{
  "method": "moco_v3",
  "norm": "layernorm",
  "parallel_block": false,
  "moe": "top_k",
  "shared_expert": false,
  "patch_size": [6, 6],
  "layers": 12,
  "projector_hidden": 1024,
  "lr": 0.002,
  "shampoo_beta": 0.999,
  "adamw_lr_other_params": 0.0013,
  "batch_size": 128,
  "weight_decay": 0.2,
  "adamw_weight_decay_other_params": 0.01
}
Rows from block 2, named by matrix and row number. Rows with one number belong to one neuron. Each number is 500 + 50 x the weight over the matrix's rms, rounded and kept within 0 to 999. All counts start at 0. Numbers have three digits each.
# fc1: MLP up (model.blocks.2.mlp.fc1.weight, 1152x192), inputs 0-191
# fc2: MLP down (model.blocks.2.mlp.fc2.weight, 192x1152, transposed), outputs 0-191
fc1.286:494506499527512428481437476449526477480483489399479487500422450476484528405500529507551506522463445479469510536454508466404508526480549515534482458542470587468497546581510505478560460503467475489450528519510539458516475466541494459444467539568514463486410529482484497538467536461547479485516533531545583527459472492504474447566477515467515492461448518458560520495455490467495486469587526497495455535496510515511528507530497492461459495493456509456596526543494532474601548531452545516492405498532523548515501522500493493476535439454488521483478561547559442525526485542511467506
fc2.286:472470542390488547511512497531539545499502520498516503476525507418482530523473482491434566536503496431491492535507479529527551520463433491479589518560455510501550416418544461445442462501476474497460493500592419504475503532469502502541526507539498538471477515511501604537515536525452514516474505474468463514466476491506514523491582496552516645570517431506490509502544536467499478453419377593483535501499522441432540473446500525561461508486549493509427462457495493547502484468539453499556527545453446479434471501525524470511413496526485493493464522463465482512520512474499467393
fc1.287:448475425479465579514501420489452593521451532510408426456382498543495474471578439498499407523567491410529499435446506497514481484541514549551565525494480526504545512588469477461537444488574477489529501446495454558490437462546479410590412500499514550520606431456404445515453598490518610456512449470508470464511458514485485502573488398483506583477451496421503573455536497375569582461565493602530533544561441526522529570551486469493531415447484503504567548514515533674563456607528540527464475600566480484528428519549532588399591490516529540582428561579528557435474529606524526445
fc2.287:444471563502491507497492431439551480478540429624499479450524494463503463471462540576517563541479497541553536458508506472467433461579448466476555599469499501536539451464540513472528595580499555489396600550476451499523535431493437565524551539513490515632356589402495554542514500510499485517500564563556564566600498520630507557532576445553481519512431465512527397479513486586473476569511386475426516588498484549523332483574528468529602622561552535499509523538424488488531561440578503559601526480504507500527489485462562507518389419575517489476483510481478458564516514500542522455
fc1.288:551534560523496496522477449481526525509485474499557500484441509472492473486516489452499518469499537503493502512449567472505534495494515498530511536548515498460509511478538485489466484513452488468478475489464489579493503514467475475558438514514484493479395470462459497504498494534513491509519468505509561473435490542467445442460485500491518511417483514534541511513506513548514532476547553467533486529485530515531478472506503539451451528545556510453500551476517538569607529478541528493514423480491494496488464517508503452523522480506500513499512535512506554532474504527490466456
fc2.288:497507483498498470503493542457549511426584501465483473493488499477534545490499525548488552467513521507473546542531512447496503473472495469474487402480453513517514547421472458534496469491507566504504516524561522496482545556470473491520535446500477518526451448530523502543499522535524463526479619444443445496492508495537515490539517404485476530511540439479482527525503516499451517477477472564502561504509531430449499516500527489505473473481471479490481536497476482475509503484460484505502523542507444520501494490486485499479479509509489535416454472495441505473554500496532493549
fc1.289:496529537539490485359502495529535508552440507561458476534552467496566594453446501495501461448505543514480584447442584562433518516506523578502532493444531541452436498428437560543552545500463416426545496548498538540577486493415477457491541470551490492464592487522487497491440475563481518485469455565499536493515494512521488492536492530522512482478470502509491538499543455544466520451538499500440498513566577453477383507540513541572504429505440596468481430498559536544435499435506583519476480562545565509488525472494450487511525462493543430491454439544504422552466553581517517421
fc2.289:484493509446457540473493491520434489517575504503405500542463495475509446533534519552482585539449491529549489512486559470551486538544508424601529486423491510463476490506498531478466429495505542521478484521490616516536484554470499459471521453503478485477425461533488465488511468525508585542515508503480487391458546477452563531536433490509502533466480563474556529497451511523470521498539513479553568492482474530455515588523501494504540516448516464516514512446497488503505481485545502568494520505514505577501532534484513539492473473559393539496473450465496524423504427488508468526
fc1.290:550529522484513437486580379456526466389540460465522438494514529480499599527532493503505522496474444546512551433455465518492442483549510488515513528571476537497471477540475529445468510494499469437551499454509508527507503465492490459500458551515442458478544528512509524482535447465452542514550553470499515500494526440568518489509516457480550501481553467486506434484434470514492498512481535525517506538540461449516518560464485490503497489484532564462502537551478460593500507450505530527472532521491560508471543435512617571428494507574542507513460466472526494475527479531483515569
fc2.290:492507459549493579532533570468462516601605511429499551492498499462467449573416424532553455526447469480393457515520520498484592474457491490452530541525502505465508525457529469564480473527478444537474522500534544559432549437484490538573482456445561572597568561471532427532506513523530582518525487463445459553513414545520574494517481429578416431447519508507491509411458562508467531502477480539512464515463515512540578540458463472474482522491563498477548471553499474492520521536539416444475482534433492437434511424475512547475569464428472556600529502429519539552510513551468521421
fc1.291:487563459537478501540529499439424474478509498477434545522493526514508533508511552499498498478535515481514499504521489550527502524500457499434504513526535463493490517480513522463515481509462537480454501478517498531508520488490551500522487555429479538499571492512472445529506522502535479456556543500541455523485510563525448506507479475529492458570533473522460494502474511506552504444496482533492453465505518488517459482493469506475475511548503471488471473472507480482443500511551451507504504426430526540491466488523469494380465495501535499552506558540524471499502487518533537523
fc2.291:510493460466547526534482531525511457453455553497498517505520521520463531521532463481492458526476505499546485498510585496519469478517518542497491490481537498506485489544555508510498531494512526449501561495513469498498486463473535475498562464454491481486498548539492488535490507513509507534481466511520505497472514514544511497491460558519565532533497518517507492551499504483480504497484562455515479504505472479511523522540507494493500510535519534476587516469496506471487509561405486458434465527509490533493486518522508463508519456518529493543555441503467495502502460499479518468
fc1.292:593525574548476524395257433456354361443453448597447509552597530496496631453506523506443398659494455541600471548431485350569589603463478432565535357584638517451327556425566436626430339465463698470510580475399545516471483472465500460459574536545488520537319536558491622505395526482533587576606394472451508413504513568358509457468452576384504565593602630499554495492475403409597396395404451539431313487458517451546491401503560336443488456508297536380340493352548523471438531461396483395512444531535609547528342488633605490396594563564543528589518510603725520554479363494531391459
fc2.292:474438636444520478564474542459489563497491515517544434434477475563556545484473660424617553490420540487566536534466603494518414446562494291449444545395462497463486612502635582597570501542529532459365607555415397494564302618480498537458479497567459559577491545414469442488531517529581560549407407476500473589418446486527463427516654656506527501617466574493420505524563567444553597646447438584442559559491552295550522465363573492430530444760484524540548336611471528439433493416442419497480428347325531451443483422497420308433459593569586659592629522398333442563545538523567437562
fc1.293:496464526456491555425441413508536386422542505550390460472490517492495544465532461417462449568530475505528570473446549472420530575518452432536522498599507565533541495482562479562474500532474530526479505458440492523493496526478513500502506554439502438546419546491444558465494525505479547565503448494479561450530505497500487438557507404455482527484519527424606456449510448467474397499463536525547454531475541506437548470521488472562506535439448507409510547474518464545527454552481477520459471609548532549563508488514623565444523507557513487558438483495462510507497479496521488561
fc2.293:537477444543509524471492522504495494509451492488545471421505491521491588452440475521467510512426473560508525549443431439396520502553466496472513468518456529490463577524454597526477502501505508514465582460447494560513483484466497474442528470545496562516540545535455463503505554577452633413493569479407502590473475515480578455505510444438555522524555514451408436506461503478564486446501489588488485448505486523487443569425541387499569531459478516500512463558478526512453534579565549410502484537444472544469517388405519485486479484616489547502459491553507508496579528476487460488
fc1.294:464497523519456531506581511475424496472438516588490534448429452464479504452472451510485530525555504500495479540464484467463525392534498475506571566508521499433494483590467506507426513513571500504495525443453506525523535502499496454474504450470467477492450512487494528492531429486550469504548525463485500489564512483468572514564475381450478530415546534439468445431493468495478451537491565572532511575470550533443558470491426449508502514523473456492524515542499433553567419566615566506435525582485455503517462516481544551482471452574500497523508537538489542550488598442497558500
fc2.294:515500489513502629537513536493533490537465455595544477505504522540563527529533374509410545479529502496536461491449444557517466539564488473471507561471426541534457433557446503426499399532497473525506531438448464518468419484545517554553471506502548570490518518369487514402441495407531595494504510474521490533572546464548565477507434503497545489438494498581522440518537404489500531508495506499497490544484415519469523559598532464534438533475476458487478404492457521479464448433627510411444554461487458456464506431484518553498468520521446511517447518571554546447512465495407538545
fc1.295:464452545414481462539544443572376493578429484608453471618522444435519437525402452530409497435506546480432475462381598499617436587459641522454474534456480394386484441510492490384473503509554593495459471559449382534540514448568549535597497501519535631451531415633474538571476469537431433475520431469512487555440476503507437370644459543505413531473544472561595454645631421459466382483407455463472481508462469530604613492506468516498478400575518452490495502599519520520489483474476589546462580457532477510369415444530471525404427447503463492467473477537544497545434586418530567487
fc2.295:462522426514435459487494531507434502464600541523458519444481538518428499498529654506442494566477536456483523423588447521480587513475504482538484491551512461562499549534457603534521509502509449472530545516439589456549531609520513434450460534468475455502621604567510608590595526501528501468438499587518498507436482475499500458375564489540419362539459594447461531491468605489562456472483393450474439470487583440493596532495569501465498436345497512523510572569464498526530457443347479610571559541404461539577650437515440490501493508516460500476464482455473602455533501555532523515
fc1.296:492526535534486436501518435427459444427548482475567427475370571510501482561448460477502537462483474453520508570524498467560488563512538382496478545492555449491584455502461502487526493438553525494472466517501505423464513506499580463465532491505479468497391563557476482568480432515488512522515456505466525545460437510472502483477500428535487517440455526515504540463468490540506401533564517455520472478478484525504493552517546514484504494493516432484536453464423424432606532488400466445466488467527482585441560482479499472528497520408472526478423453511580552490482508518494449423
fc2.296:430516485431497430476485472491362469472526424516453490502525487466451570427509553592529582470499517528543490507487492436558560492464514461517497464502447540578482532556397502481485554471485478571534598492450567480507481518586504487485490529449496535521514503535525516451494493548497519533593448473423481490467527489465544552551431441558455498424473484514526472465534476519502597465480536573494441495491429498444505585473522514471489524535500561440495540419483498634606499375556426581536505436448531432539503507494500455484466444560472465504392500485590507482518530433507536508
fc1.297:495430471492404556577545513532514499458523494528549427382429457436503468407438539550579584439490549519470474487468470519606536478557531559479491490433480411440505456452306406354445530563525446365488483444570456508443504541561520401591499485546482501443507426376504534436390428492511496474480524457523545474506503498469408541679432420558557589542480517575396513611472574539519515556584534483616510667524439593390478524591513548597489413516523572608519476535540586503487534539497566497532488569509415599514524497481539545379460481451536442452508514493463525544493621494525559514
fc2.297:457519611471516528599452455442598426527458598556568532541534435414507452570464437402424564571317525567492573446538529519472556468643520546510451618540514567494450465458520503545453508600539476503481574504475436520569539685361494547450548420481559343616498484463479390670580455529550502492447593510527425655555630468644520485443532493466542416507495504481559466442460500501420460337487361318502519446498545390514530441489481428506546475552584375489519410560647583500478488420407507597563505490473515533569515551423475419480436523429449597468502385558462594535474480528356491520
fc1.298:517509517478510514565510528485485484514430509484407499546451423518415468514468517559464495505530561558483479509511518521541531465559501519537453499553441397491558495478463511497495564601434425500542416469451468499466474503524498479472496481479445466539535486489517514452465523567550433505542501468554482435444458566497455505591491509531449516522470496504598530539499498542531479439537497519489563564504536501466509505558497535447469447517457611474523512503504472560502563477511491478470411494485501514507481480429485582367481463496503386539548481535535526474457473544515503472
fc2.298:469495584508577534625564531526474525458469523511459494491481483439480519495500430525517467581497540472498529528465520517604470483407476563499531407480541537449520439516570481464504509533522482497544537521592495488568547537410524496454499444465486458437524541458480528509524444438470460509492518555485515444444538492577460404634439473538538624524536548436493497521461616467545549516506546416534575511554405480463431538508477566535517490476508565510475495533537522428494519503398466524501477444395522537472497499469503494522421397446442525528566449464442523498523519505415477545
fc1.299:549472509497429406480428519496454440456411531627482588483518524531496530421489513432501602494571491504525544548545439514435517470546435523491654510484503503536470441492478463466449527455573422495504605469533534543570502504516553481503524521430476504489519574436494515464552445505488415430473488481507425444480535525463570512554510467537461430549483499454448402440557452452544460493515485515493514447525526507482488531551494591562484454448422512556441510479529549422550423563469479451435518616523517496561506472518551537525483541437542530470483504516497547520519530498536473479
fc2.299:534487488526420527527423480531527493446491516539476544492477522507476511502514477509392508558533486503495489389484428498417552508517519527497441537553477508512481556503514558467479501577479421478521532431448497423521483432536503439508488494642468550527549413502470568411506552475482511485439439446498467411530528491522481486437425537470649471431469441531412510439501557521520471534481542397521480537437522593414606537460533421507569524497521461503530426457446504539481602520419527547466574519475470579545516549457543445507510546499559460394528517509417557444469545464507526535
fc1.300:493502485486443477359452472491496517459421414673441531432454581517474558485596518476414588499577450509454551500478473516393477399508414385505543479585363532586477489526488568534368601491445350497456611490437487630505387484526533501557416601560461414552523608420532487451667443491466463481542498419480484537560512480610598584534491476403619469472386459429451473441484463511535473540505631535543571531428417582550506580516379464574477562446593422429467627590394382516492451632584526638510525614361451498509566388482566550396518528565542475485504475491485571559627523429397528601
fc2.300:431441412540485575503582598582526415619493473484544451560464519563522426596463387574318513506449467586432495348452534425569500498484446361575371614410404552585326358483471507525475337407455497477694517459428451409446447544655536467505490504469529642630510366411443502541540502434521629430651462616452441594465495476562555479611329466438535367420463427636348468382508626427595523499508518478574469493493472311652690413460513432593482515278623446521495465593422457506531346447458587391551592525486479384408406535518471444603518491615407574432525471422414570542448545469409578505
fc1.301:528420508456431536405512468483442593435431533481455470479396552540488574417517544511470544512531488472480522481474561463409456516510458535472514482519529539575496526548490489533545517553502478516518536416435488574526535556557453509484509503550496543526529514583461542539432527543510548518584388573486556475507512483446546470590455504462520507540468447446542505330507398493534460509535454567424453533528541485494356494568547459467523481419458608492494542527530513540522499538471515555548446582524480525516537558476505510479532489489489480423448580532565428437542472564525492420
fc2.301:533502445425396569479497423492485460437510459482464466418507488436567503495536549485461559532422480487561478536423465545465580514510491488550545551423521520482479457592529512514559511548518554441451521491451524475534486476503477433459462432505437377510458502490464470581501509543534516500534482467503468438502556500454525579462595494466517531581499533476586566544491525512485498517521543446538555525542501471427464465476587502513500626503530459484537478541504511491519511462529490459518453522454506531475549497432460548504575365555501526550529490492502549439518498506506412572
fc1.302:653524672428491532277496530505472443498381459627319616425541512550628565461579583579503411415514465485578641502463525559570398422600464412469538582534543515561374514505440486561400448496484517531458416535364389447600484584508482542288610478409579523620426507515527520484476371566486657472503361466462567504531535493429546324576523459399596576297466574595557526433525489561512436443605384623483704512448407434457533463549520679466634454363494412484490438546496432546499498424587519564529397654412563556559560535477446485550558397467575472364464363563526514466568572505408571547
fc2.302:442501606419659579589453600448484448467676408462437479591426486501238461557489454457525405512409540471442521717434497492609481491346509634597273173477420492490564514520445487485538524508553497513446388526447506465539576493469504532384538526450503495453556545614502533533479468551446517520571565507498475445507576509471540474484515571558558476575428626427513553516410451458490484406436462411545415424512497562509387498506515617473417614547616453511510590451436503476507444530536500527481439508511474575486458439551545631479623515450419558538430534521575536554493393562369523436
fc1.303:421564614510454473543500389346376453514420584473583499416471534455478541478422456533433477573451528501496452542445525481525538451534520627477607493434553428542460493498590516480543546629547551546497549599343531506442488461476498547487498566428498419500471523542429449661497557473516555519559364596480562403624584458436521510555482510550432591570475432337542489574643380442462485471520456481345436545487438443494476448496498445554540533543452475541475547492430498455525486491509496431573493466544522515452528555462575612524427505518381513484411594540560403497400489602580418473
fc2.303:546518496518479506477465578526490516421444491475540467522475526480534482514450454503472497478430493542467478584535457545574477475416516435496470482526522525485465447515536519472521525453497456454448445480644503528503604441461495511418533494532510592486540496506503545511451486487537441506509575473529428402327485509493551484546573495487510522465556592479503537496446462506520470452452545529553502521462501581437649541567480572435473507401518518492456506446468521454585548420431525480480508467458489495547600447548525603512553537437611460589528483500599516511503415511481495580
fc1.304:528471436496509541516481513524518483450531478558396541493449594449445548492517542525535445556492495430497539552478510474436513532550475512472620508531472506518533574581460500480500508465520484513469575447504474588514547518471495490511488504464463498484524563488437528473472488572469503462477402468538505465556532442444535468552494478517485443494471468482526479502538470457472442507552465527539550473508511525495508473536470517447517458470433427493526513498484462450479516535588516464489490532464512588522535452522459479462553476479569456517484463497493488517510531531501542555
fc2.304:502507511551511553514468534471509445529480469503496503400507505620534509517465478522430490481521471581490508503502474511457525464581483463526469485492434493556460467473514553520481498522497504459501517487408443476533446514580527547535542496524549507528467486514498490533623528528525600529538455487566457506481481497499531451510538475481617475459546530459455476458405525503493529449521485455551502494490466518469457599464506450518556522497546534502542513502435548477458470585476548577503488515527468525465529518465530491543598477509536464518540496527515470475475519461470483415
fc1.305:487458527538441437506516484514431454518517590491505534445447520573460510504523487495518503493446419500611507452592507445506513467495451481487437466501549462518530465467518469552598453513548384438494489490444558498453461513441621397437526507496529522551450554519535440558449514460497507531542488514515503455513477560447565463461514493492482429460477550563479462417582601612501388485623426486503454496457492551460499459490507457498522466441532478498538460532376535517627426481563467448556480571459429539572585501523427540581498589530533505494472510533546515416470446515514448486
fc2.305:500557616474426456561493489538454515471523416515421484500494498558453581560520583485476587516473545567506553575471585472593447527489495471521469441545391476479464482490455513449483466487495456538456505563484491494568537362494471518567478500447483509524555471513450431445553498529454547578614529501448420494441529522514485478614390446521528412441500394514525529511541406418509560509469514459564517545456431545550390624496470460513541520658455479473613544505607504522556487468465513612410513496448530471441536512502509486517503432467441542469536425542592507479447497522549533458
fc1.306:503529434511440521520557482466461509487430499581470526492444613510533511349565490505501578456499527488506431494516511625497487500513416569459556477412437484612492457539420431421512517449581511471503532476437513531493544485519491457537525497530501614551510504515436522482457521547526505477527402478505512442457501496429503535534468439519485433470491480494485509499539456508503444546525465488515519477522502592505493475548476562516493391333522528523538540485535526519525473526517558470521481566532494605558497552487503517540543454526503454507504602563493506531496547621543483417
fc2.306:443486490489433545514455463533473487499555477523518508474492482498538509528492610519496506572491505506553489397441490560562443482597511505557519551480526464474444402530495486465498604561490496484526486486497427493531468519527513441545475460552552433547483461461516514472531499494498460474491467566523497443541512521525523496566497506532632444481478556458493456400438470522438477550452556448464571534496479562486470511496547426540559539600477489498488439502401521528458544413564514574501549477559483524513574531503483517459554509466490482457464534520498508444471562490535474493
fc1.307:474587541518521488505544463508471482431470499564481450486533496462481527475465538511491576426525488505494533518519536495447499486482520461544529526544476492561459492524481554508504530529511612457504508460558541532424466456464460481519554428466580500488537563516576511487447453444567504525538495527486507430538484485521521475492561519442492494562515545517564514465475473544467483541514523505532426568462537498424504496493513513422486536486439457413430501504498477525461475435501511511535553591539481502529476467550501550509484499509466487501436507519563501506455392510559457503
fc2.307:496537426520512443450486554485461557565500474507470441517498481461560470513454405447493526527550482501468541453495500459409523516516520454498444489494496573465411435547553519563471487448491567476483594512492502487479496508568533530518504480503480414493524501515467557528445480475513577443509420507502581541557513509470510489440411514521471570455453596459362472498508500504505507512523545537488510499497557440536534412456622440400377559498490517501479512483428470598437494468512416508494504456485515478488389558502494533488496470475499582413441524519573466536459573450506509555
fc1.308:520539562478474435529482451459428455430530506448540460508442488500470543526519522510492539484549438503533471518504515429477483452507498401571461517542513491507534511568534461513507522417496483438446445482490533432481553504459538475465523507562514473503417538500505475535486501474497510504578542450551498476474484506511437496418535425514470502436519530502524494462455480514528476537559511496547513466506499502466501484492528520507502467514537474494539485495516438473637536515464495504539498460435545537505557496457458493533503510510477515503467516504490538443495432535448460553
fc2.308:456510524446525459468451510500417535445539492449415512493503488484526533510515486588515577574498476520552520546463495446536476461483521488524454461443408545562532525516450525500497472494507480564509565471445559496511423509500527497463501484490438533470481475567524481550497492548427512519480508500409502476404523483520530525562469448558450475353534515540437470428484550464510476384456497555502440484519504485427606517504491530488519513550467559459465448397549523602584449414513420551488506439396523400497505601471532440521475411507508522470450492483523545458495494459548483479
fc1.309:472474568448503513571519462506533465411512473488458454450444465457491535516535503520487481525502493503526551528472488470485474530524483480513543578533491524475493487544496535461512497489469507562520558487471493488515523463470433485491446546496490472481505561454465496450503489546459487493438503513588528475550512459510485496497545452501515464474537525462528467418513485485496488455483508472597541559527468423463518516490471474502540502526479544460504546495488487534526521590505540508447501502548546524537508469543565555429461486548526491475499509472561457472528435509522539539
fc2.309:542474461597532529469500538474553510538470496517484553461528514507495470561424538564477508528420467519408482450516453484430456508548499523496503475544409515482471499461502476538465472456509430483435492471500501571474465404469541492486513488495566604539471554477517526518482507496476630520508525506502475544470463495505532468499603446553512502420523524518472466484513490472552487485508451514539463481500544551502481623489498514519524526455513503547502494503495498530533484535574475548410529514466492456469495397473499431577491526467516507537488470501526486531517474494493540477
fc1.310:510557558395671680206672565505566550392337531432460529566586650547644595375505655570517525442489435440444633573444757587833294352559584439433502445496488497639469682519316487523504440342374539336535254504422294589480475611473330541286544328600604369618498668537613508562469426621508673517599458501544499426418448361469569421515574487380610406211323576608624582592487384586498628366689435587509848293372454438358470578382549635302554478438604585390581490577407494573468565509670563661535411502424546528396368560487432637450704450525637405514518337436416549662363374442306431633
fc2.310:560507416483682750655629577461558452617670397531334409400444453542253282554502521462481235584214511479458518889367593592437467525274379421625178280669527514460551339525512315424494625591510498599461271588433542397569603544637472572487533597457563520505640535564338760575439403447445449585648681757715493628402531545446452373412553336505472568551540465562326443481490340448548415360465512488525493441487481502471381308588377570511487596289534412443423727447355473490578459308681530636466498360563468470501460470576488666541552455550508443518457600579606456536486471550396592499
fc1.311:484476491547479491591513531493428485535425541554506429507428491492484515415506424528488560475550556475464410494495449475497549464531521459495506610476546555489538497605467533531490479520484479495559537490448534457439490521478483526493521442512544534463455498595472557513486431503555531504553495459500523515616514505435568476489462444440449502436521574475577461500496490477453458547523568520475458627420514529491511495503441451475484473515439514531526461535493469551526389481597555445526599489495414455547476595506491515497493491511448438435465506540473540505421546445478549473
fc2.311:445554486459531498555572541441450526496523523519533485504557496517567575613465370490440604484524496518565466439439526523564492543590491351478477527400444506534442433523426503473505355538493567505482463458478504522404422489609517591532453515484506579449491499455471440404478510492491585536581426480540358530529547480550529574582402497570557512411582510503498498517509477499388500524506482538481520562466367411567512514542578438476408526464517392468514459431454517445448529476583461459460491518449474429360531402522498572454496546477414551584428567524616541536482447502532546418
fc1.312:500493446508532462497504501524477442467439459534430526501532500483501421454445490534487481521497554507537497561457481420506539492507529529527577466596505483469534536479468490455486531492449593511540504483502532468440507472497485430505450572465511536508491502449541522390508483544467528522542439440502558438471513553476452486483502493463546520495489548452481526516521462514511517465502520517591474543461527515527508453555459488485505467464489518456463507497494505576518492529485510502535520528528557554548487484557522563432491505510546452532509531472526483470454471520517508563
fc2.312:533486491541518465428464481464407564479466463611454494497522513520483420486481552528489457461490480516472534487527484482492489497511513607503404452450521476467509514456585474598522535424517528505541534487528502583537518509508514489477582532525511533525444517502505543518460498500503500545455551437443494512538484512517503501511518525500492514448522551512491428477463548545519550507459554470503510471521538462506512568450513515484489589554559541500442602478511471528511532498466488524474432486473507471559432372423508455537503508458557537458433491481462500541513501493506456492
fc1.313:481441589428426481578517444506515419553389396434483454357452413499423361478407501449482539534479572541631454451449374386380478502458478503475483529482490418552480545516532544494501520489436501535565593509485595632438516461540651457519370475500474476515423538555514482518420626554405448521563470554527500577488494534573595492480568486588422522582574516530537376598663507550704598375549533466444406496586510579552604556459481453468647594522417502466567561551510466459545481475467547509510493597542456501635480555489444541359488539613533495426448432384459460464519326560500473417
fc2.313:496552459343451429533441562556540453484503462510547476605497536536543568587491507387546623495466446503489476545655604409581457501544490433484392477541436512460500427464509567387486396422504471460426418536550485520493483592469502488468558469414462555559656528516497421411449545433449521472477508545469447537473577481461407507608454442440508460476579582541495537417393455442435478599455521502398601520453562610462592435530514498549522468587497509479566489420550581459524478505415468608403510444289528511458508546567657557502575496450458529530536445545687535599454459526569472416
fc1.314:599666593501393498463536611550418553542446458481486568468486441471525502505472561655437438470548515420569499508536457484552427489502507444497499495661415448502454517569517445535463554522561442588567419674401571460688555421478466506413489470408483613502466541541621528498468425442509372518403560432391494367450542490321543415559474597462552520480482428470479519395501358526492388487396476475494552528501546560453522483558527595604624368373471522518462558560470386568529454413489496503551567521495463478496571534539569391549460525619519537462500537530550562369598502560442521518
fc2.314:433526630466622345609586575429556513495594470436475421524483521510427451589488583539542514538502514482533559563508409516549466455434483602497358489534519463432491596408502540524517424594536522490430454567473462431638423471460478562499465425368462540502502576405591396354537499526535463555516387480508401474458394577446439431436498612475454361480429560575516543520519432576608535495474469515453461486530474376588521432375440584494467449741620430530527539526469496444517607532489453525557381405406548491396525439451506423474626563497572589461507554447455533458532514421469512506
fc1.315:527459472505473514486539480469491538499482530462459490496431544504472538420522499506458486522563527509479521468434550563510471468522465502537627526503481504523555525480487503468449498470544474539543491449447462536491469491500459466525485491496463490512446449477461495416499541599486506506499465482502436433488472538486483530545527450597457487457491511496579471457497519556496514518518492541535572502577495525503504537535438523525544424508446562470508520474515563568500552479521490492467470512510527540523566514561488472478505414519462460496492499527482489479501534540546476486
fc2.315:512476545481489488469492465544533485491528496511511479484513499473529520491508538553507531526497506565485508488459499495498515517545514494480499464481496500486529534421489424520515558500481487521473491518546481493503570493471465508502479519493516503546528455515510455498502535496494449519531548523523535477441514521515427496565489492542513477437485466505531447469408517455473532532507497531471542502516514548495431577529519505515494515490494544517526538459550524486489503526488537513528461505535490495480591478473474515487486497465524506522470512473504531459503508539485493513
fc1.316:488563571471403458510465504466425494535538483421584470506416534508528540474535427454514485504527539510486440547506469382528477406546498458541419500505505465457503491493521454469503513437531467419478456475473560539487482515484534471473429457538531501496414530486519494491467498497508470460614523472567548486499496492517440505470533505514461508436529539470437424472489495541509432479562514478530491469494504493500492464494528556457524514509537444478552539483494451432627527528506472554581459553487464504448508473525476521516472534441481552512441515466490576466518431535426508494
fc2.316:537514478325553427487485520505440509411589489464398483456511486498423526520467550605469647519581505500569524523486524440480466481456503476508477440504399535587561576489521513507433404469509520536413524512480499528511518534482512484517530456491451503498485464559479523510566503538486495496484510417460322416419537524502524536556430438578458461441474495501490517460506505495574508474478539557517499485468460490366573518534523504473513497425434505439458412432497513555540482480493468597547516385415510460535498588464490468487514487526507525485453547454516527441516501436492502514
fc1.317:559508462551474514525557400531373647552442529570455483497380580484541503432514489497460535401549468502456574452487559587544531507464533479520614521504492541476434426466468499422476522529571547475483483468531541543476468400552322499548463428513504537534474491532466471528521595618559572487545435611445469499424486593485464553501575448483522502455525426449514505427532467443474601510527473473508466526531580530508465593558475510488532410488533567508497593498506529618505511456561476561440507530529441545533348545523533505454572494503511511484478550534500453460403539519498412363
fc2.317:488450439525429495505505464475560484411532515528509483512506492423478548460525508509476543550479518592580452443514620490521477502515486456511473489466516474560553493485453420523544563544509521489511523545556404529405588421430492397549467533536522437518439470500531487501501519441486470465560507516550561467606462485533489535512482493572494497469353400510497421485462464521453531524535465539402593520527492472542405446499555456420484565547532434497529543444440471499516497450456522514521568500580494455506582531547513483505483454507482530494515547506520575488517471526549549546
fc1.318:579432551504440433515506600620479431507367471471502506484562434489463408579415466569520595396570543597465504425515443550595579521499422527542471555504522448553455387489396562434446510489410457444645465400471583455455491582520605461561580463540359502529587527489556422402463460482523419434495570512520464424405522533533478536580467517562480519535542515536450504457426547589498540461580587493498512563505526567501569549590445554559429449443437570478496534601495491526532597537402465499551508516493449595443531454472485532434477474454571401460490488493447535493488493463468476500
fc2.318:452493488560593538714515482449468495365449561555407612510443498434553491425495469476433496541470518519464555564533439537555583509461506631419494446519486440449454405468603531498479598640516411497598470544590476579570602537354511398446462481434523400497450444468528634535532455417444487524463484479531547343462467522542498378550526516581588533539439522397472474570485568500585525546451571340593566510537496505455527467469523601381499500507594486517469426470502493494515560372477416500521486395439475509579529496398473594512414554489472528449587483421451551485575477546395516563
fc1.319:461504545479489480523516490445454503508522482547511463440413517500495523499483532483490524506530491499521433519474495459477540461501522512518490538447450453473488502519490496500529501484470519398507489487459518481471478432459504526523411574515532512469434496474496475489462546521455504491550475401512521458523460555431453590526545489556518479429477546527488487581503547508515509517505518522485491555503455513564512583464545435497487439499545533536520518503448511484530460497506541507475487534546502511501518508457479524518553452529519503612450535496433545473457445555567523519
fc2.319:504482544510500530506487496435530540546574466497429496478540507426513486424483460519514475537485471530472478511487409505516445477587468473521509523426518526521495465497518474474449502477491482498448536473515490582521550509483506383504523489503529497587589476456471513537449528471543519459466560515341439459509548530593522466433560373520488478461543536501511525494480523493484510491513489510474517541464512498484513469418463556530524532445568550500478487519579561496562576432525448594518497499445505488526561421476520524488495501418459542475561481459466511489487470488487517433
fc1.320:545717551498594534404674648569416642451312509606492562540528511407583441386498553638429530464637421409476572548491722522743415413474666569411564608554407535510611579547345607496380553368397571381438361643534499603556516505556331517288525327592595475425462557488598506538495440569650514517538475492570505522400571408463484478506576510284557475333400448563488556515589390525568479502573521552514783430457533390474486559507573617411576464570464639562533542581462355680475494556526582648455636354451621444524381439487473455447616512591541436347525490458481502575379385439368527675
fc2.320:592570516455509643784512444398605546481486426413443369371512424535472325560392635471534488582136513563494492725453604554410430501426473505574160474646475444336547422573592473512585439514553408552539418536491449434483507437492479427435501514424434500557467535495544547468540404495610471674613552551579420511484523478456465370353506474411460483519544567520431508633618364586524486487436454464526513418516525466343471172545362517394582456575500420482484563477366477579731524314721504621596479463426455514427385505518451596557580503496543476538458464429547528554564427464494533587